Rows from block 3 of a small audio frame classifier, named by matrix and row number. Rows with one number belong to one neuron. Each number is 128 + 24 x the weight over its row's rms, rounded and kept within 0 to 255. All counts start at 0. Numbers have three digits each. After the name is the row's rms in percent of the matrix's.
After each neuron's rows are labels from the 100 clips, of 14976, where the neuron reaches its highest value: "peak on" is the class under the peak. Only what is clearly more common there than usual is listed. The data: synthesized solo parts of chorales (CocoChorales).
# fc1: first MLP up (model.blocks.3.ff1.fc1.weight, 640x160), inputs 0-159
# fc2: first MLP down (model.blocks.3.ff1.fc2.weight, 160x640, transposed), outputs 0-159

fc1.53 093:131132126164119125154082142115089120180108110120168131134111120141111121155159169128113109152110057157137103092120067110115142082125133152095117149132116162138127107129100124141118103121152139181105124111127141155109162143114115161136112123128151117123124111141151153091101106129122120139149115124139153121142154174142143123124090162124143124081131115160131136119155075097053080120098157139149152097100110154174115131119120105128137116138082125152141120128149176113135169145140126
fc2.53 090:098128125162133177141161101106142139174075127121125127132104144118122132129164131174146109136141102158135119097122154102125155093094154106100110111110155175138146113133121124123135151095135123132150138144119129079106111147126137133127118099108112139121164101152135139115117157114134096137100152136179136129108156152087134092146149143119163139120104129172147141147135161098094070149072187121128126110117128151184172134133086133076136122118099128181142132143153132152109139083126128
peak on: E5

fc1.39 102:125152116143092120113143144099170121125125149132124154136112089145105128125128123129108149100137107083127127114114183156076135147109141092128082135143117100077114133149141115108132178124109166147144103161162105127123162139154150153116127183111153161197130154127146133140134149148146170144148105130080137105125081093121165172131190124118093136151149111123141121140119166105128137111142103119145116121157117142122133184120165121101139147143152160098148156127112131082141108120156113
fc2.39 108:144129131098102115106148178166141125078169152103144160128176123125103095164122124117140152157134165094110183144148145154098133142128123107153106102142133143094105126119125132103104133126154152149160124109154105130090143140164107184117137157128133150195111129107113139125122143136096177109135124168112112126097103105123174172121195132161113107129124107099130159120140111134154141091133091131156164119168141092118147127114145126140126158160095124105133118093114124133136123116173134
peak on: C5

fc1.322 105:106130176140140159121089114176117181115128145157131129124126133113145115139136134157148153124153131069134114114081101140111130106139113118106132127131101131110131150119111135178130172143153129118119141137086126133102129081135105130129101100138104102142112111128126158117125120164117147133014132096154140131155134136123088108140147157086149164131102134118141111126117103114041104113111149128149130157143103138146131132110131161133089139116142162088125168127150170138135167118123120
fc2.322 113:157138177137121147101144118119108170121118116154108156083103130138140150122155144164133108115162164114101111126131129139130102123123169112105118155108099125133128148114174139142083142110145111111134138102117100143137100099127128137155094091116143140117112126147128115108162128128160139128100173145131152145133157107154081128120124147068156149134106118142108145167082123129073139115082145141142181131146141093183148141071154180149120131110152182101145140086158155144129143097143128
peak on: E5; B2

fc1.574 096:129120096169089112119093136152105089119135108181066102107135111157118148147085160135123138091139120154117080082122103116128123115128105114123139128145093091136132096112129084070128130120152134117101156118120125144148134155134120104134100090092112073094083122130109141101145121135109155167133115112149131110159138137086104190117161117115125144147119142167111147174153152132110116134151120138117119162144119152142148133163121160118147123106111117183158135126170099157150131156140136
fc2.574 086:155168122088088162170135143154141138120155098152074103114113134123122120094106140159117108143127131158128117087089114150151107147148116083155121144113143135131124155149090110109076143120107111150097131117123134103174110148093165146107091120101134110084114059140099120144107134118085105130158095139115127119141181158093129172140124131126151149112130161126147116150136121123103104133077119154153095129136136112134158149121130169132140148088120136176109111135178142137136138107086135
peak on: G#5

fc1.135 099:090086115179134132173137164095086148150118115159160121130072167123112143136168116126143091140171118137123112073132118143152123133122111119133120127105149112151161158088147141144089063120141123107124110142143138090147137197136118153135124131113103131124124102124108117121176144101131142100088140075132137146173127091098148087138100115149159130101135126144150124122115083130174108132114116153100136112108103118122123122134132092166100117120102066157119109144113133116123130114130119
fc2.135 098:125137072155148136123169111130158160185095144112146107157118133111133176150114157160141149112143121156154127096112136173111096136138136148111156129109133092112137123120162091145138105178122156158135141108093118093101135160123140151111136118117143177123156097148081103113126133127100140098141124073146073145130135113162112105127129147176133145107123189105166138128117137129123091135072156143106154098115109149090151114141112102104119088117093122124127133145131112120132132117164161
peak on: C5

fc1.110 106:159131126119107149099151146160144077084094155125100141114184106116098107128149132115109145117121143102121123126127151137127084105139127141167152142092139108128083169119160084130081149147115127140149113167102092163170116144095162169135088121150139115169129143114128117131122124142076155132132123143140105084137112120116103127157093104126119118146155154140085053130173170148141115118114146127159126132114094078150119110114121086157136157119152115136134088137155118124122131113132120
fc2.110 110:112118133081126164097147170186108127133092132117111123141201124112151098149122095128130155118151146105095120126131151093116121113139123152120102148114135128108112172118180094134130154125097139115154103130109137130154083148083109147121089120137162135104131130094078137101108142108088124140104114156107093079153122131099093111120118166131153132129132135128109113135189126099135150119123146145136135143126122105076097186113124077154146135091131121121120110121168126103077125122144146
peak on: B4

fc1.98 090:147158153123110134159147161134149175177168142174105129124103107147141121109173161152144112114132146147103130117116100111134135143132168142131131174112089136133093095154091117123103084058124154128087173093128131081147141127144137110153109120112132098128134116160150110120136087117124124141115123114107092112180154110139125117091154169141135133166121092104126100177156137116135166143107106151185134134111158147142146124099127136111162098121108169093136143136130154123139150139130104
fc2.98 085:106148152127149152126161129091152164138133096149095144113105121114099142138119151166124133115117156156129104127118118105094100124136151146129093142122164135137115123177095125122107143094158121099121143126143127130161137119095120119146107090091127108145150106172116149136159123141130130152130172115159144151162190125120117157088151133122120147156116103108149166191108140104155132109081142107170134156146142126183145142090137183143092124115153139152123123103127175151107161071106163
peak on: E5

fc1.96 094:116116155109140122098065137096115107156139172136133123122155147112100145164128160125103103147170102130113130101164105103106148098130123117157118138138139127123129151153119142099126105082096100148170147173159131167101143136154098114135165115172141127147148112151152167160088124126143113086156123132114130121080086094198119163187156133177124062141114163111131126099128138128144136117154130111088132138147086127129139114135131101139120134107161104129139122154127130115117117125149139
fc2.96 087:146132128102124130136092159108099142123106153111143150148154113135113133139131152170130094118085128080144153138132083170133195154101117142163117113186129116151166106147085183139151144075128132106140127148161125093104145119156116100123162153148120109163087125147110175141100130149194132097141156083130114141108144157147142130158145135111119119099106122122148110125122107147156145141189122104120136113100157140111158109125115118103116143088123119133152138141126114094134131085118150
peak on: D3

fc1.465 093:184119105102145110121174164133132118114140159113114085144124107149129089131107131132149130143164133116120107129111111126109161118140166136135150129099084110146092090118201095109118133136114142128165202119131114139145177121111122136119119111122134123162139095141152112090182139141113130130098130154128105159181126123115135167161164160114110123131128097110129187121204135135125154119108113126153145112128142105146132158164137087144128138095111117108125136118120148111114110093169099
fc2.465 103:148136128131134097115153205114139149078139103127106109159118128132105112156121110138113155135099143128098124102124137110108090107133132134155126131096114125134097126158107123124090157137142123139127168118138075119143163137147122166181128101146138123135152142166110137108170110132088107123124120145117133156106116112126172190138175156142117093098129115101158165113134139125173132121128092150131118105108135088141141175167144121148103121105099108117157097115104125110067107083162082
peak on: B4

fc1.441 082:133099067171142136128160134137104080120101143101099119160128105118136109140126109103108134136121067118147104081105102158146142189101128111135163115154133135123133179127124114102112124112144144151135135173174118135141154155133081126115162164093109155138157117114127127108100140130071157103118121067133115104161102121113161111102127109116161156171146129118102117127110176150187138128116134153110143131117129162123141116150088106144130156107139137162126110165121137135114139111152108
fc2.441 074:083112060100116091134139178111164110143098148111177121170179104156142139150131102151169131136139148115141138128120148157121118094133105130139125126122135115155142136133157124134168135188089136143129128130143128088113102132130115169093166136121126161143159073110084146105090155131114129082098088090157077127162114119131134154123123093143095098125128141107139145119167126119128090085100126129122100100118122132121136114130147089153092121131116114119105126131110119105139140177110124
peak on: C5

fc1.291 089:138139120079110135168149174125147144108172118128134086129145149144137142105104168117089116108123128105084142122151152139131128119140162149098118133117133134092088120135133109130126124134063108146141118136115157155097125128121162134125182150157084105091111135119140136099119127113174192162168099107126152120145136082168122113124156127140083097146143110131175146107158086161143128135129144107131124141090164118129113096166137158137162128144120114154162160115111095117156078121110131
fc2.291 089:149093103098134111101159143122084105111158132125082091138125146110113098159079121103106095101104116092121116111150136093164125107147131133141133081102088138119083121157095116165124148128138098108118152167149101078102151153101152115107176156155132084098125130134155135117121136134112140159165125110148159139119106126161144145153143100141079098160144133134142127136141111143153131143153092105156098134109144144121124129136107134108141077127087105155189145103102100136139079123133125
peak on: D3

fc1.158 095:081132102141145144118149103090127158108115087129099172131127133123136137120159119144125137133158147131123109091127082135109132134118129134103143123096134146104120084161118128153122111101131128112069141142104153125161100129085124143103097166116102118106135102137131116172158137153127162130054152107175105094145099129136099126110113117111126118117112117135075130185075128093134095142104133119135149163152118115100114133093111138098150123164102144140125164152158149160136185162099094
fc2.158 094:096171099161143195130131083146135157143133082123133141138110151125120128096121156127159088130151122140161105105138147140107120149074112101080134173105156106123149136122133114162139147104155140123151122144105197152159137127128144138117104134118155096129114106130130087186155131147111150143136161097146141125124153151129104110098112175128146184166141130093145095168118108133081105090100131119103161097121133148134125110119137169121107087127113159125112141121139128146136145109093117
peak on: G#5

fc1.602 099:168140110142170104153144159141121151102187124127127091139140133116106128152127133116116089078159134102111117142096165112149140133119141174106143101152132154081107125129118144151144148099114117118110140129114131129106143150111141112153154148136142115126132142153146099132093141144139142131156144131104163148112123103137150090179128157161045082107134130100148177125153154173126161145130101129138137186143137106119116135172098138122167098143121117156147128096108084132100100142134077
fc2.602 105:140127152126142111133153157121112134102153130126096116139123091123126084160082118109110129095123131114110123103113157108174149112090171155118103105140093163127087119131112149151126136092158104107147141145143099119090157130109150149147128152153131082130090114159090105113115114127114135171151147141124172145140109139134162129117170121152068117146115136119168117117099118191155114168156112141142117160106126145144161117151104117140155109126096112153171113094079077106094093132144104
peak on: D3

fc1.561 092:135092158173157127146150117077135128142136124140074105132122176099162146140150138128145138132164153109088089120169097141148127129138122151137119106089141145109109157131129154153140106122141104120091158164136117092107126106086109145085082145105124084179119136157148109133122139119143138133076164076154096171147133127134160104134109127111143095126123127097112115132102127181138123148092139107111114126120095128130141079103078107138148128141126105108139155126154156179161130136152131
fc2.561 068:144153188129178124136151104087108089165142161138134159136091139134099180107105150125117117144159111138111075126109123136135133120135139137166124150085141121126123127134142167158118087127123114123145142187140174098148118114131148115166136101138150158115141127147131102154096134123156136138139157109119124150131125120100116128149111125107156112153135142173211115116122147103083087088131163160168156134106139157122121115115135117171125132127157133140149107056133135116108139131148159
peak on: C5

fc1.430 095:138134139096106092137141133120108159149142129139093147148180135108095131170104130168162133089125133088162134165107142151117125125122144095130136080151110127155122104127103172107135138112101124177118146119110136135137109123117131095126160121101134136126108105173136145110111105139129130113103147115106144171095145101138206091132126085130078053125142134123120124098108176133139135107134125147123160177110158151108161086120134155149167121130154145161132114096118101130143119165101112
fc2.430 085:162126151115132089132137127113087124150138133123097168103156108110116106137089115115144097099080125106136129173119141103167166163124112104133107078120105154119103108141086154141101096114132134137144114153145118128105132133114140088112142137114109087184062095159169152141093099139152162141169159112148150108114130148163174123113144140148078138176137136149121114106092121172132163170159128125139139163117154125148125108146111151139125144149154146159153138107097107117118115137111114
peak on: D3

fc1.307 092:123158141142117123136079127145122133141137123067079154158120184128105141107193123136106120129098105138136134155095129172144155140151150156093121152104149172151107110132125071174142147120110149107123145116115126102129119093122101125097112130099110141124123127105153170127121100130166153154138155090124102112152141113118108116078120146106102151144155114136149123141072095140108123098089134107134107146115132139101156065098125139139160137134107128135146171140156146103149171171123136
fc2.307 089:097143163158099150165126061122103135149134102134107150121137154117127109127127134128135075140185130147134114115146133146085147145070106106085118141137184164138124121136136132159195109105172141178158134148142151164150110119140091114093114157109137112115144119114131151139128140134093168123127144128154141120118157142115116130105120134133132178150141122153130093173119101158120131130081111103107123104110170128086120115114124179106137084141111159120132140162149099147159107143128119
peak on: E5

fc1.629 105:159167128157105146119146151149135095160094080201145110127119124154149166115151104143121131149138120111128133126124143137140115085145150175125117137105141114127116156129093099141154140129093130120108144096116124141110085087083118101122133101126162113089099088148105142129141151096110108135137136126136086064150101156149102110111073133115145124119103165132127133143133156124110102170110128140117146177144156155150148105120135148181133117131139154153104152110152098183109118168103139
fc2.629 117:148172124146147157179143082117136135206110108181088089143115158134126175100124142156121132131120131142130103102111106080120113120106139124110116144076148099155106157132130123109105111123100136153099117160113142092144108131108151100131114109112114113094118083160145126169103129088136139123128136113138146108157148158131097122102083122107136135103150171135100141118108154127107088126098182129128164158117157139148158099130114137148120109112098105148139109121146150128126165137065133
peak on: G#5

fc1.207 104:132182132163135117120097140133111118123172127136144101121103173171093103183167102161164135133135131139151140127135128116103117125136166169118129166139125170152134102144164118098087170103153097133118123122150094147130186068141143178147126104105143119135127159114179120120116121125119122119090161178108117134107116109122148128150121135158136131119136169123132113167161123119118101131104113144130126136148129114107148177120128104124169132159115112112126169086116132118182094114085120
fc2.207 097:134165115140110144167143162106157122108136112171130108158136122146158121166146114178119140112112180157144145118143117130091074113135152082120148105144108178121130090124125115096135148117189129105119162115178096129114186087123103138141117086130113133143139103138135128145145132183147120113153142177073137125085131124149147129123176129143130160142155146115125168136144126142177124167088117129127128157113103128150152135140153129141147133170107118114117118112099169134133131117137164
peak on: silence

fc1.262 093:098161155153125122122119131120123128140140109150157143109148103113125127122157109142162135119126164093129130132155113140082130172131168155109120114179123164150151107109122133169128152103099088159115146110136097102020131115179123171176154123152137114137168130112154135145117133142153106138105157175150083146074143101157115100085131127130145130117142120166170157167088135095107118137097132117127146116101125104114103125105154135119138126107136132134125133126119159131129150118150100
fc2.262 095:117128164194159162082138123099116146111119092152159143136130145133113138112159121158109078121160157112147121155124095130106140136115142132076161102123118155138124101096113139153138138097129111127143118136151125125085140094168112171168140124125126137159186125148144142118163105140145125116088167145136150126091144095148106098080156142105151127116093115129119128078113093138106097166124158114113180134109129134152115114113127152100141171163125120092120134146141130145141169086169130
peak on: E5

fc1.516 095:083134152084106137108127115132130078125174142123140079144155134156126112109132079141109161105141098158143118129130115108116126122122093153181117123123146136131111155097129144098092163108127141167141146120136150080156142135157121105102109148130099125155107147134103103111120091111122093109145134120113135155110121147106147171167136114097162120155135128126127147107113111115085132120180129168143093166163122137156175163129160118119108147086176103097137123163158100148156146137131184
fc2.516 091:153145128123139182156121182116109113113107128159183145161125077182166129130166123114106116128131126155153113137136133151136144143144111127162144131137115114122180098164110160103150151089092115101141157106148117124171156141097091143124148146175156136127101143143107126112105145163143082117133098123142153103147108139107142159169156108082131107093118158170105125133120120113140135147140112119130089131144079108126153146157142098111130138110147121121093092189133131115097161129115139
peak on: D#4

fc1.195 113:118128119088124153131135188139148135121135130116162102134147074157119110119097095085123193141160139191127122094134117109136157075118145140186155152164109095152173124164128133099145099098075101138130124140145154117131124118148109115124157182154117085111128106125150124146147114117102079153151124115117141145128109127116125155150139114085171102147107116128125121134148139131130143111175129123112107170144156119178118149121115097083126140137136118123134105148088148127150141142134147
fc2.195 116:126132108113130131160108173102115115113118120149162119139182098179137133139144155119091125107133121164165098108099138161182146099124132112166180114131101086138180124154133155063151140100113117115149151102150136114162124115127108157122124113164120098099112141148098123122093140150127087129123124107137123132144136138117167144188124101083161087105112143129138154125126115096132124143162131129125081150144121112134112136177143095109125131096155100120100117173149131117097121105084146
peak on: D#4

fc1.360 089:139063108083148110130167123069085135151108128084131107140146100118156139126105124141089142132178129069120110101141125106137138102146168144144102140138116137128143131146172131123130134097141107116132099139104129110117116107128133093115115103153141138115130142128148130169118139117129133092106133107167139127132136115138120074179109146131066118138097170127112111140148117105115139079132159117104129163177141108118129142135091152184112198119103086119139161112105128143091137114132144
fc2.360 071:147111109132177130129153123110125127119094126090087135146112125142135123118095122108109127079143116130087105118102139101128126097109157135131115156118107095150127136165104094159135140169064077097097149097146103106143112115098145112160107100118129102118166143140146149093107147118182136129187143116137111168118104128138108161158110092129122095132100136155117131147131175154096114119157120140101125143102137176133115158133068145146066122116111103155138096113116106120086127114139114
peak on: A3

fc1.639 101:113133113116116143089196129127159102111121098122130108136104099106122113111137109118089157144149129112125131146116156136146126085140100138096115132135128159134097167061217110096147137149098109118129134158151108157171120163075128153109094111133133143130100161092149143135117140135076126094127116121122121070129092160121142159156107114089155140130110150167086126148141157102135115131115109130118133122143111150131158170143170101125113146140127087123140101148136112124122105093115110
fc2.639 102:139105128074125138123168173176115109125102113135106088139179104131135145153150090144133139164116141134117150131131164079121146090151142096147111124154146163130095156144157123131129142152074154127122143155103137125161119148080113143116095118125159157103147151111100103135084138157087128103078118150099113072176121108107126133138133147111149142121138142122109113111168134077134116093164152123111143116114140123067122136125142111152136151076123116165143114120163126093115139130142115
peak on: B4

fc1.517 108:143118134094114109077119113153154085124134166122157087131142069121166163112117103112121148132133121148174159129123120103104170146085144105168123152144114117127169149135092151067103106119155080127112145128125125101113148137124085106115144148134096139146150115111121145123104104131143112135185134143162147147124106151144111141189161099107130105127105141148137137079133096147111084115151140116133131091139117100157099145098128139085097179098145138105121118170119115128130102120112137
fc2.517 104:157150111104140117131126159115097093101122120125176118155153094140126153117161147115109130118136103135139127131088118190134147090122101132192150099166114114142175123155080151072128124108075102115139124106140110119142097107129097120164155142156154107150102174147091161122112137136147061102133121110161119153135147148131116131183133110098137097093105147141133127124107138110129109129170135098131116136145089136148161135138150105109131149092163137129131127173136130117117137111083157
peak on: D#4

fc1.371 084:112133113146167175108162082091106156153130099182148122117127141104154109104137091143129129116144150129085128163118120145144148108148138170126096135116123126129145195124183180135115140115133071111117145146123112128103185161093110099127103143153107140116118162159130114125157126116104124121139138117144108113129163111155085135131115147155146120133118157101076121146091120126102099154126110126163172156119127142113142124117075111167147111151103138108100143070099135151126142123128149
fc2.371 083:143127120146143172111098112124102154170079109156120119137124146096135124112143112165105147095116136124139129084126114151128100128135119150116183153122105090133143131130148158129139110121133089085090104135150140077097120120106132123154145118136122091155160139184124137095148120113145139098138148086137114161106136096189095097101122144151112132165129187130158122108062138138135111165131163142132163157125144127177113154107126109135146118111141118077123167099131118161112145124153154
peak on: A3

fc1.74 091:110082154129106130071186106120125152113135121097122142119146101143104106125130126107135157162144106148163123125129122104145116095151094131085111122146136097147135122159184103144055106123125135163131117140121121078149109137154138139120094110117103123132149107112111113125110104132082152088076100088133137138132101165108144089095129168123140186153137082132087128108143133134122142149114142156092104121129130083128135155102124109117083136154142116104163116133130145132079131130116088
fc2.74 077:091127127089137146094120122124122148087141138136102169124134110108144117122138113147132134133150139145114104148140136136118106122129136150150109151118144123123109133171163105115125122153107130144122151105096112165192089149108123141128104145141103139108159125098109085116131107164108124118081133126083107108183132154114119109109120172119198136110133108136122130127123111084125139042095158135078123087178102123130091162123114099179110140101126122166156117146162122148101133103119100
peak on: B4

fc1.202 103:086093147100176151074109137089140136149162131115149101116133113085123116146125164153162122119163157135124093110114087154151157112112108143160156146143145096096131097181139124122109126089120099103122084137141159122133147132136118097139153101136123103158151097169116143154127108136140116113161108070185134125113112108149158130136169120106138100123110100123123153104115115133136139108132165106126105120149122102168131179115097100099157120105132128073091141152142128112161150096110128
fc2.202 106:114137123105147104133117151069129130124134122125114137127121126145080137150121154113118125112150100121148119111133092145174123088127122134143143108155115090122169141193067142103087125093162120103146128124158089095140120143102101109144137141138145097113120156195098139123111111146149127145120166073138148157155137157177145114166174096100117074118066122095176114123121116119148114135135145123146097142150149118138130100154087122131132118111150120136131116136135133101120111077126156
peak on: D#4

fc1.578 114:105149093162103136126153141136142136166124095134132084128110119106097152089089115127134084114119149109104140078108150134106070148109129164171181137133148079116122140149122122149112145156100110121123122167142110118086130154141152097137138181109132140118154108121128146135146130065137132091139120108111145112093125113148168133144102095144109148103134131128123147098141131140186114127108119167114106104125136076123105107139099094136118129124138119136089136102073082149121107105171165
fc2.578 120:144116074135149141138128121154149129139135132126138075138135160115096160130134122135130105094140144066097135095088103144110093155122126158131154111119106101098146135107096091119103124129133109125107104143144119094062165171103159118116175161130167120128157125138111142139133129115102151099151122107113081128124141112139126133146133101171087082161121155114145109097126145107174121156130148145127127159109124104133131108126112112146138145092108096132127145078133087132195097121129184
peak on: D3

fc1.560 104:150127115163191087123176138088144121129133085125140133129087132153093131138143138145130133126157156151109098075181117173125144105108140148110125114106100172099101098167136122150115149094151110163093147129133120123102135140174115129153137125132136094168127116160119105135127126138143121123084143095134156120143155170137120091122161152152118111118096123159124165153084144130122126163121129143148144085136146152152120084109164173095109121166111126176145151131126126126140103145106084
fc2.560 111:091152100143134116136135122114155162133121129118145138123109140105110112132110177133174110162184113150152099093125117130125126138117121078114120128103133180118115083092135113165165134137160134157092148117149161124114120147161149148137104105104161125167147071147115122148178150134083134116098123080130120121119121118140151137109125137121145126164132109150102121131099113149081111141087168155138157110115119140129148103145115174100087102156110142167125125086105106121133183122117074
peak on: E5

fc1.507 097:068172114169095154127120141095128131117144114104114156162094112151106150117170139153134136175117121156128112118160124175105143093131157112118125120148092154101129097147123136167126115106104132132104132102105112122105139163145147155119147148142129102136175120129137105156120144116104116127102101067124122094142097141107142162104182124094147135133126080110120118136092105083105127084105124155127131059132149135111129098092165165094096154172099126137130143133152132123146131122122156
fc2.507 112:066159113150123152129127125101128132105136106104170132145113120150107123124154167142120106131186130140149124114140136186113117140087092065125144131162136145085160113121122105153159139118141137168136111092145155144127136157138109154140155128107144134147132124141087117152151133156090119083103124087133114115152155119093118125101144144118175097165108109104141097153101118109091118079095147117098149094122116134117151094115138177090102114135109137118111158125153090125144188099129134
peak on: E5; F#3

fc1.264 116:134130133160108149140123133151138156121152139159137099157090133156170112189144130157109141101097119103146122070149181084097112109133150104118129147086109097137127138108126132104112132121155151112117193133134117133107177102123115130083115116112113152127142143139154108134116148104137124137133146163106126125117055113119147150130111144121116170108155160106139152099117149111125110197110126155113130153169125157146131127136144084116126135127090123131122119121073177120076101152156129
fc2.264 117:165139101145102140124180174152180115139143137179136096156136131137171128141167104177127153140090172148109150116156136116119151141170170118122147114124120123159093114126108145101097130125145119133135193138146102108117138126138128153118110081113120162108167098144165108143109138130155109122130153168122136143088091112134145129099111122129097144098140153133110163103128149132127118176118110168127159170132109108168148143166137091169139153129108146101131129119099157124120152179128128
peak on: silence

fc1.314 113:150129113148133115145143145119107094202152058142130132121132160134120123153133108157110102134109117159148116129132101108108132156100143179104119167107128147131123092105122113135149164137157134149102157099142128120143166133112087159125078132116162123106147103134160139113132123147130116092101129137144136111126103128129150120088081118168113163141112154121099090123106095129137117128069120162121141104132166122095160097172138146111169144149093127166091135110115188127131151176122122
fc2.314 114:107136100152131173182161074114146123147132111155079087133098159143157115145110132160137124137132139183123126103136097106116151100096126114079117132110154164158097112125117099147084122108126144124085159169129117129139137141100107121141109100113102107099148082130126162144138140162160116143137162133144120119136140174095145112078104124147121196114129140132134111134101157142139109131097123143121107133112150175135131114130107149115134086140063092177150118107133144117139138146107129
peak on: silence

fc1.376 115:098122105171149130113189126162147124128118141153146113158142122112120150093126118141108150154136095122145135138124144138119117149183091122166100142126158097120093132063196102128096110161111108150109132155132105108167169152136114144129159124139147176107167150099131099124123161119121135067078134116115110128156118133117108136129128139168149143121126106112088147154150143076163105149102150129105155128107113074118121134139157108154107143121111122134131112120137109078085107126135098
fc2.376 113:095095099129145130114168150154164121147090153137128102152127142118140184121124120151126154170125138108120127083120146113097144118147123143136135143104159104139135171127141093147124161185100126155115137141097111125126139148117148151142107102060144188119199127111107112113124145107108154077097096122129069132130115126133113148164122127143145123130114136131103124084149133103138103113122167145110162096097125109112102148123130106190108133078096119136124114152127125101122134133184126
peak on: B4

fc1.167 096:133077143110182150118092122122140111133112149113125101143119099124118121117082133128143149149079112160161131109087110165121164093092093158144133140160151121158155115138084126129102118120127092138156127098114137128139151174108098124117165107136132130119103123132121109151114158139154170108114116143141118126135139166109159124147146094126186121127120109111116100118105127107126118089148149146127089121184152105195088148113126079138145153108134123080104140164148107142150147101137181
fc2.167 093:144097099143132135143070139123141118124107128145182120121099121133112130117135129146114095093111120153132134128125108152136133090139097144150167120126123115124186151139103149115100132101116116092149117107157116122156121121088152123129118141117114085109129165162109132104109139163143089142132126096166114152141163137106109157183153094118181093093089138120135135159140124121138125115130142120103082132156095103163161112140125093069151127075150125125110114184156140115129105083089168
peak on: D#4; A#5

fc1.147 092:083113116139143113161122113126171108153102117102164130131154099106129123103110131109098135129141142135110114151118102104145145135135153152129092091135065098135134108169109136114098136105143106136128158140117128107158110127112149085147140125139089109142150099125183140139147123090167134137152111084178128115124129146128154120145101115115158117092118098125129094124108135076178119104138143170143088159135124125141206132107100115114123123114050088099111102160144146119112115107113121
fc2.147 077:140111106104116110190099127146179114126142130135139133168119105140138163175129136109137168118120151160123123140123105106154146086150107146169129140102146109148168140144087121124100146152114133103139157100167113091122137132097107092153165098119089142113142156148111165124085141129157137123116115132116100127127174161126124134146120091133132148105095149134148146145134131085173107099144118146117079111143095127160089179139112094129167136110113095132107097151151135107135081104114183
peak on: D#4; A#5

fc1.300 105:126152087141120115147136143141152103162136113093116133124174132113099141118118133092120117134078165119099149120188173151139128169124094109137144163180106155094115145107115130113139126134107138119106111135171102139112121129095177157108158110122158095158124110111103104108089137144102135119173129163114103088132126102135155135116169116165088125125117151117117100129148122148175137108165086134158112112095157102118167139096141164144163120163086096132127139137118107122151080141139146
fc2.300 100:145150111093085094124125149164135082125154114102104117124188121139118081178142093089116108123105147123097148158125122135141119131139108115137130089181134142117127149093100130148123123131138156148106126154148117122111167134104157117094134178135158109122121151084131127144120120139097181112150108147115137098112132134127165163137153118201085135135147122118121107133171118113171169110134081148140129161145139103099133121126150144139142137155093067130131128128098111125180110135141153
peak on: D3

fc1.332 113:113135124118153099185138163103116145177112140131163146129131132166111122121141127143112100124128102144133117077147112144116143154088134134145167152146103146121135079122115150108122161103163156162172119136182108113071197170168096153149126136110141134109161135126138127153144116144127138107133139094132146157098108091136185129100142156093111084128099110124170129115136099110140082114089146162111143118101117120124118118153112137141148125101105136129132139107071144104110102131147110
fc2.332 110:113118076156110128143136140103174125145121156145155092172087144103118121157102122150149094091103130129154126093140111151130146144112179102094139083116085158146113063086139130153131106108146097140123151130169115098091159157171123139112172142120123116159163102165129146149145123136138129135127144095124120135121115143151154110126157167165084079124129156134156161097116120140129090163095152128112107127100124149149144104169110135112117116150101106128141115117094115095130132119163134
peak on: C5

fc1.503 106:174094093106143101122125126120115149145160101123086120126124128128110149116113114153115100157125114195152134093116124128126149087107124169110139115123134103118145126143098129104120121098137108149085117131122138127160146113126123071128090123110122110102151119171092150117147141125112060167140125087149125139177158171160126134134127102069136098152132163141130147155126102117104124133123152107073102130137151154154113097156099149136148094094100119200121130128122101159117116145100111
fc2.503 113:162126100109142118163138148111152119126145084163067092138102139133102131096104161141111143127134093183139120101108127147160095104141153158143134122117115146148124132165086106102101124153127111132091129105113153109168108178080151155125095111133141075096126094168104118112137124137110082163125123117121154134171163165102159166133110094095138113144119099139122153145108148128089101117131143126155099105148138159154162116160114145107119115110108099165130101156145129135137128131086108
peak on: G#5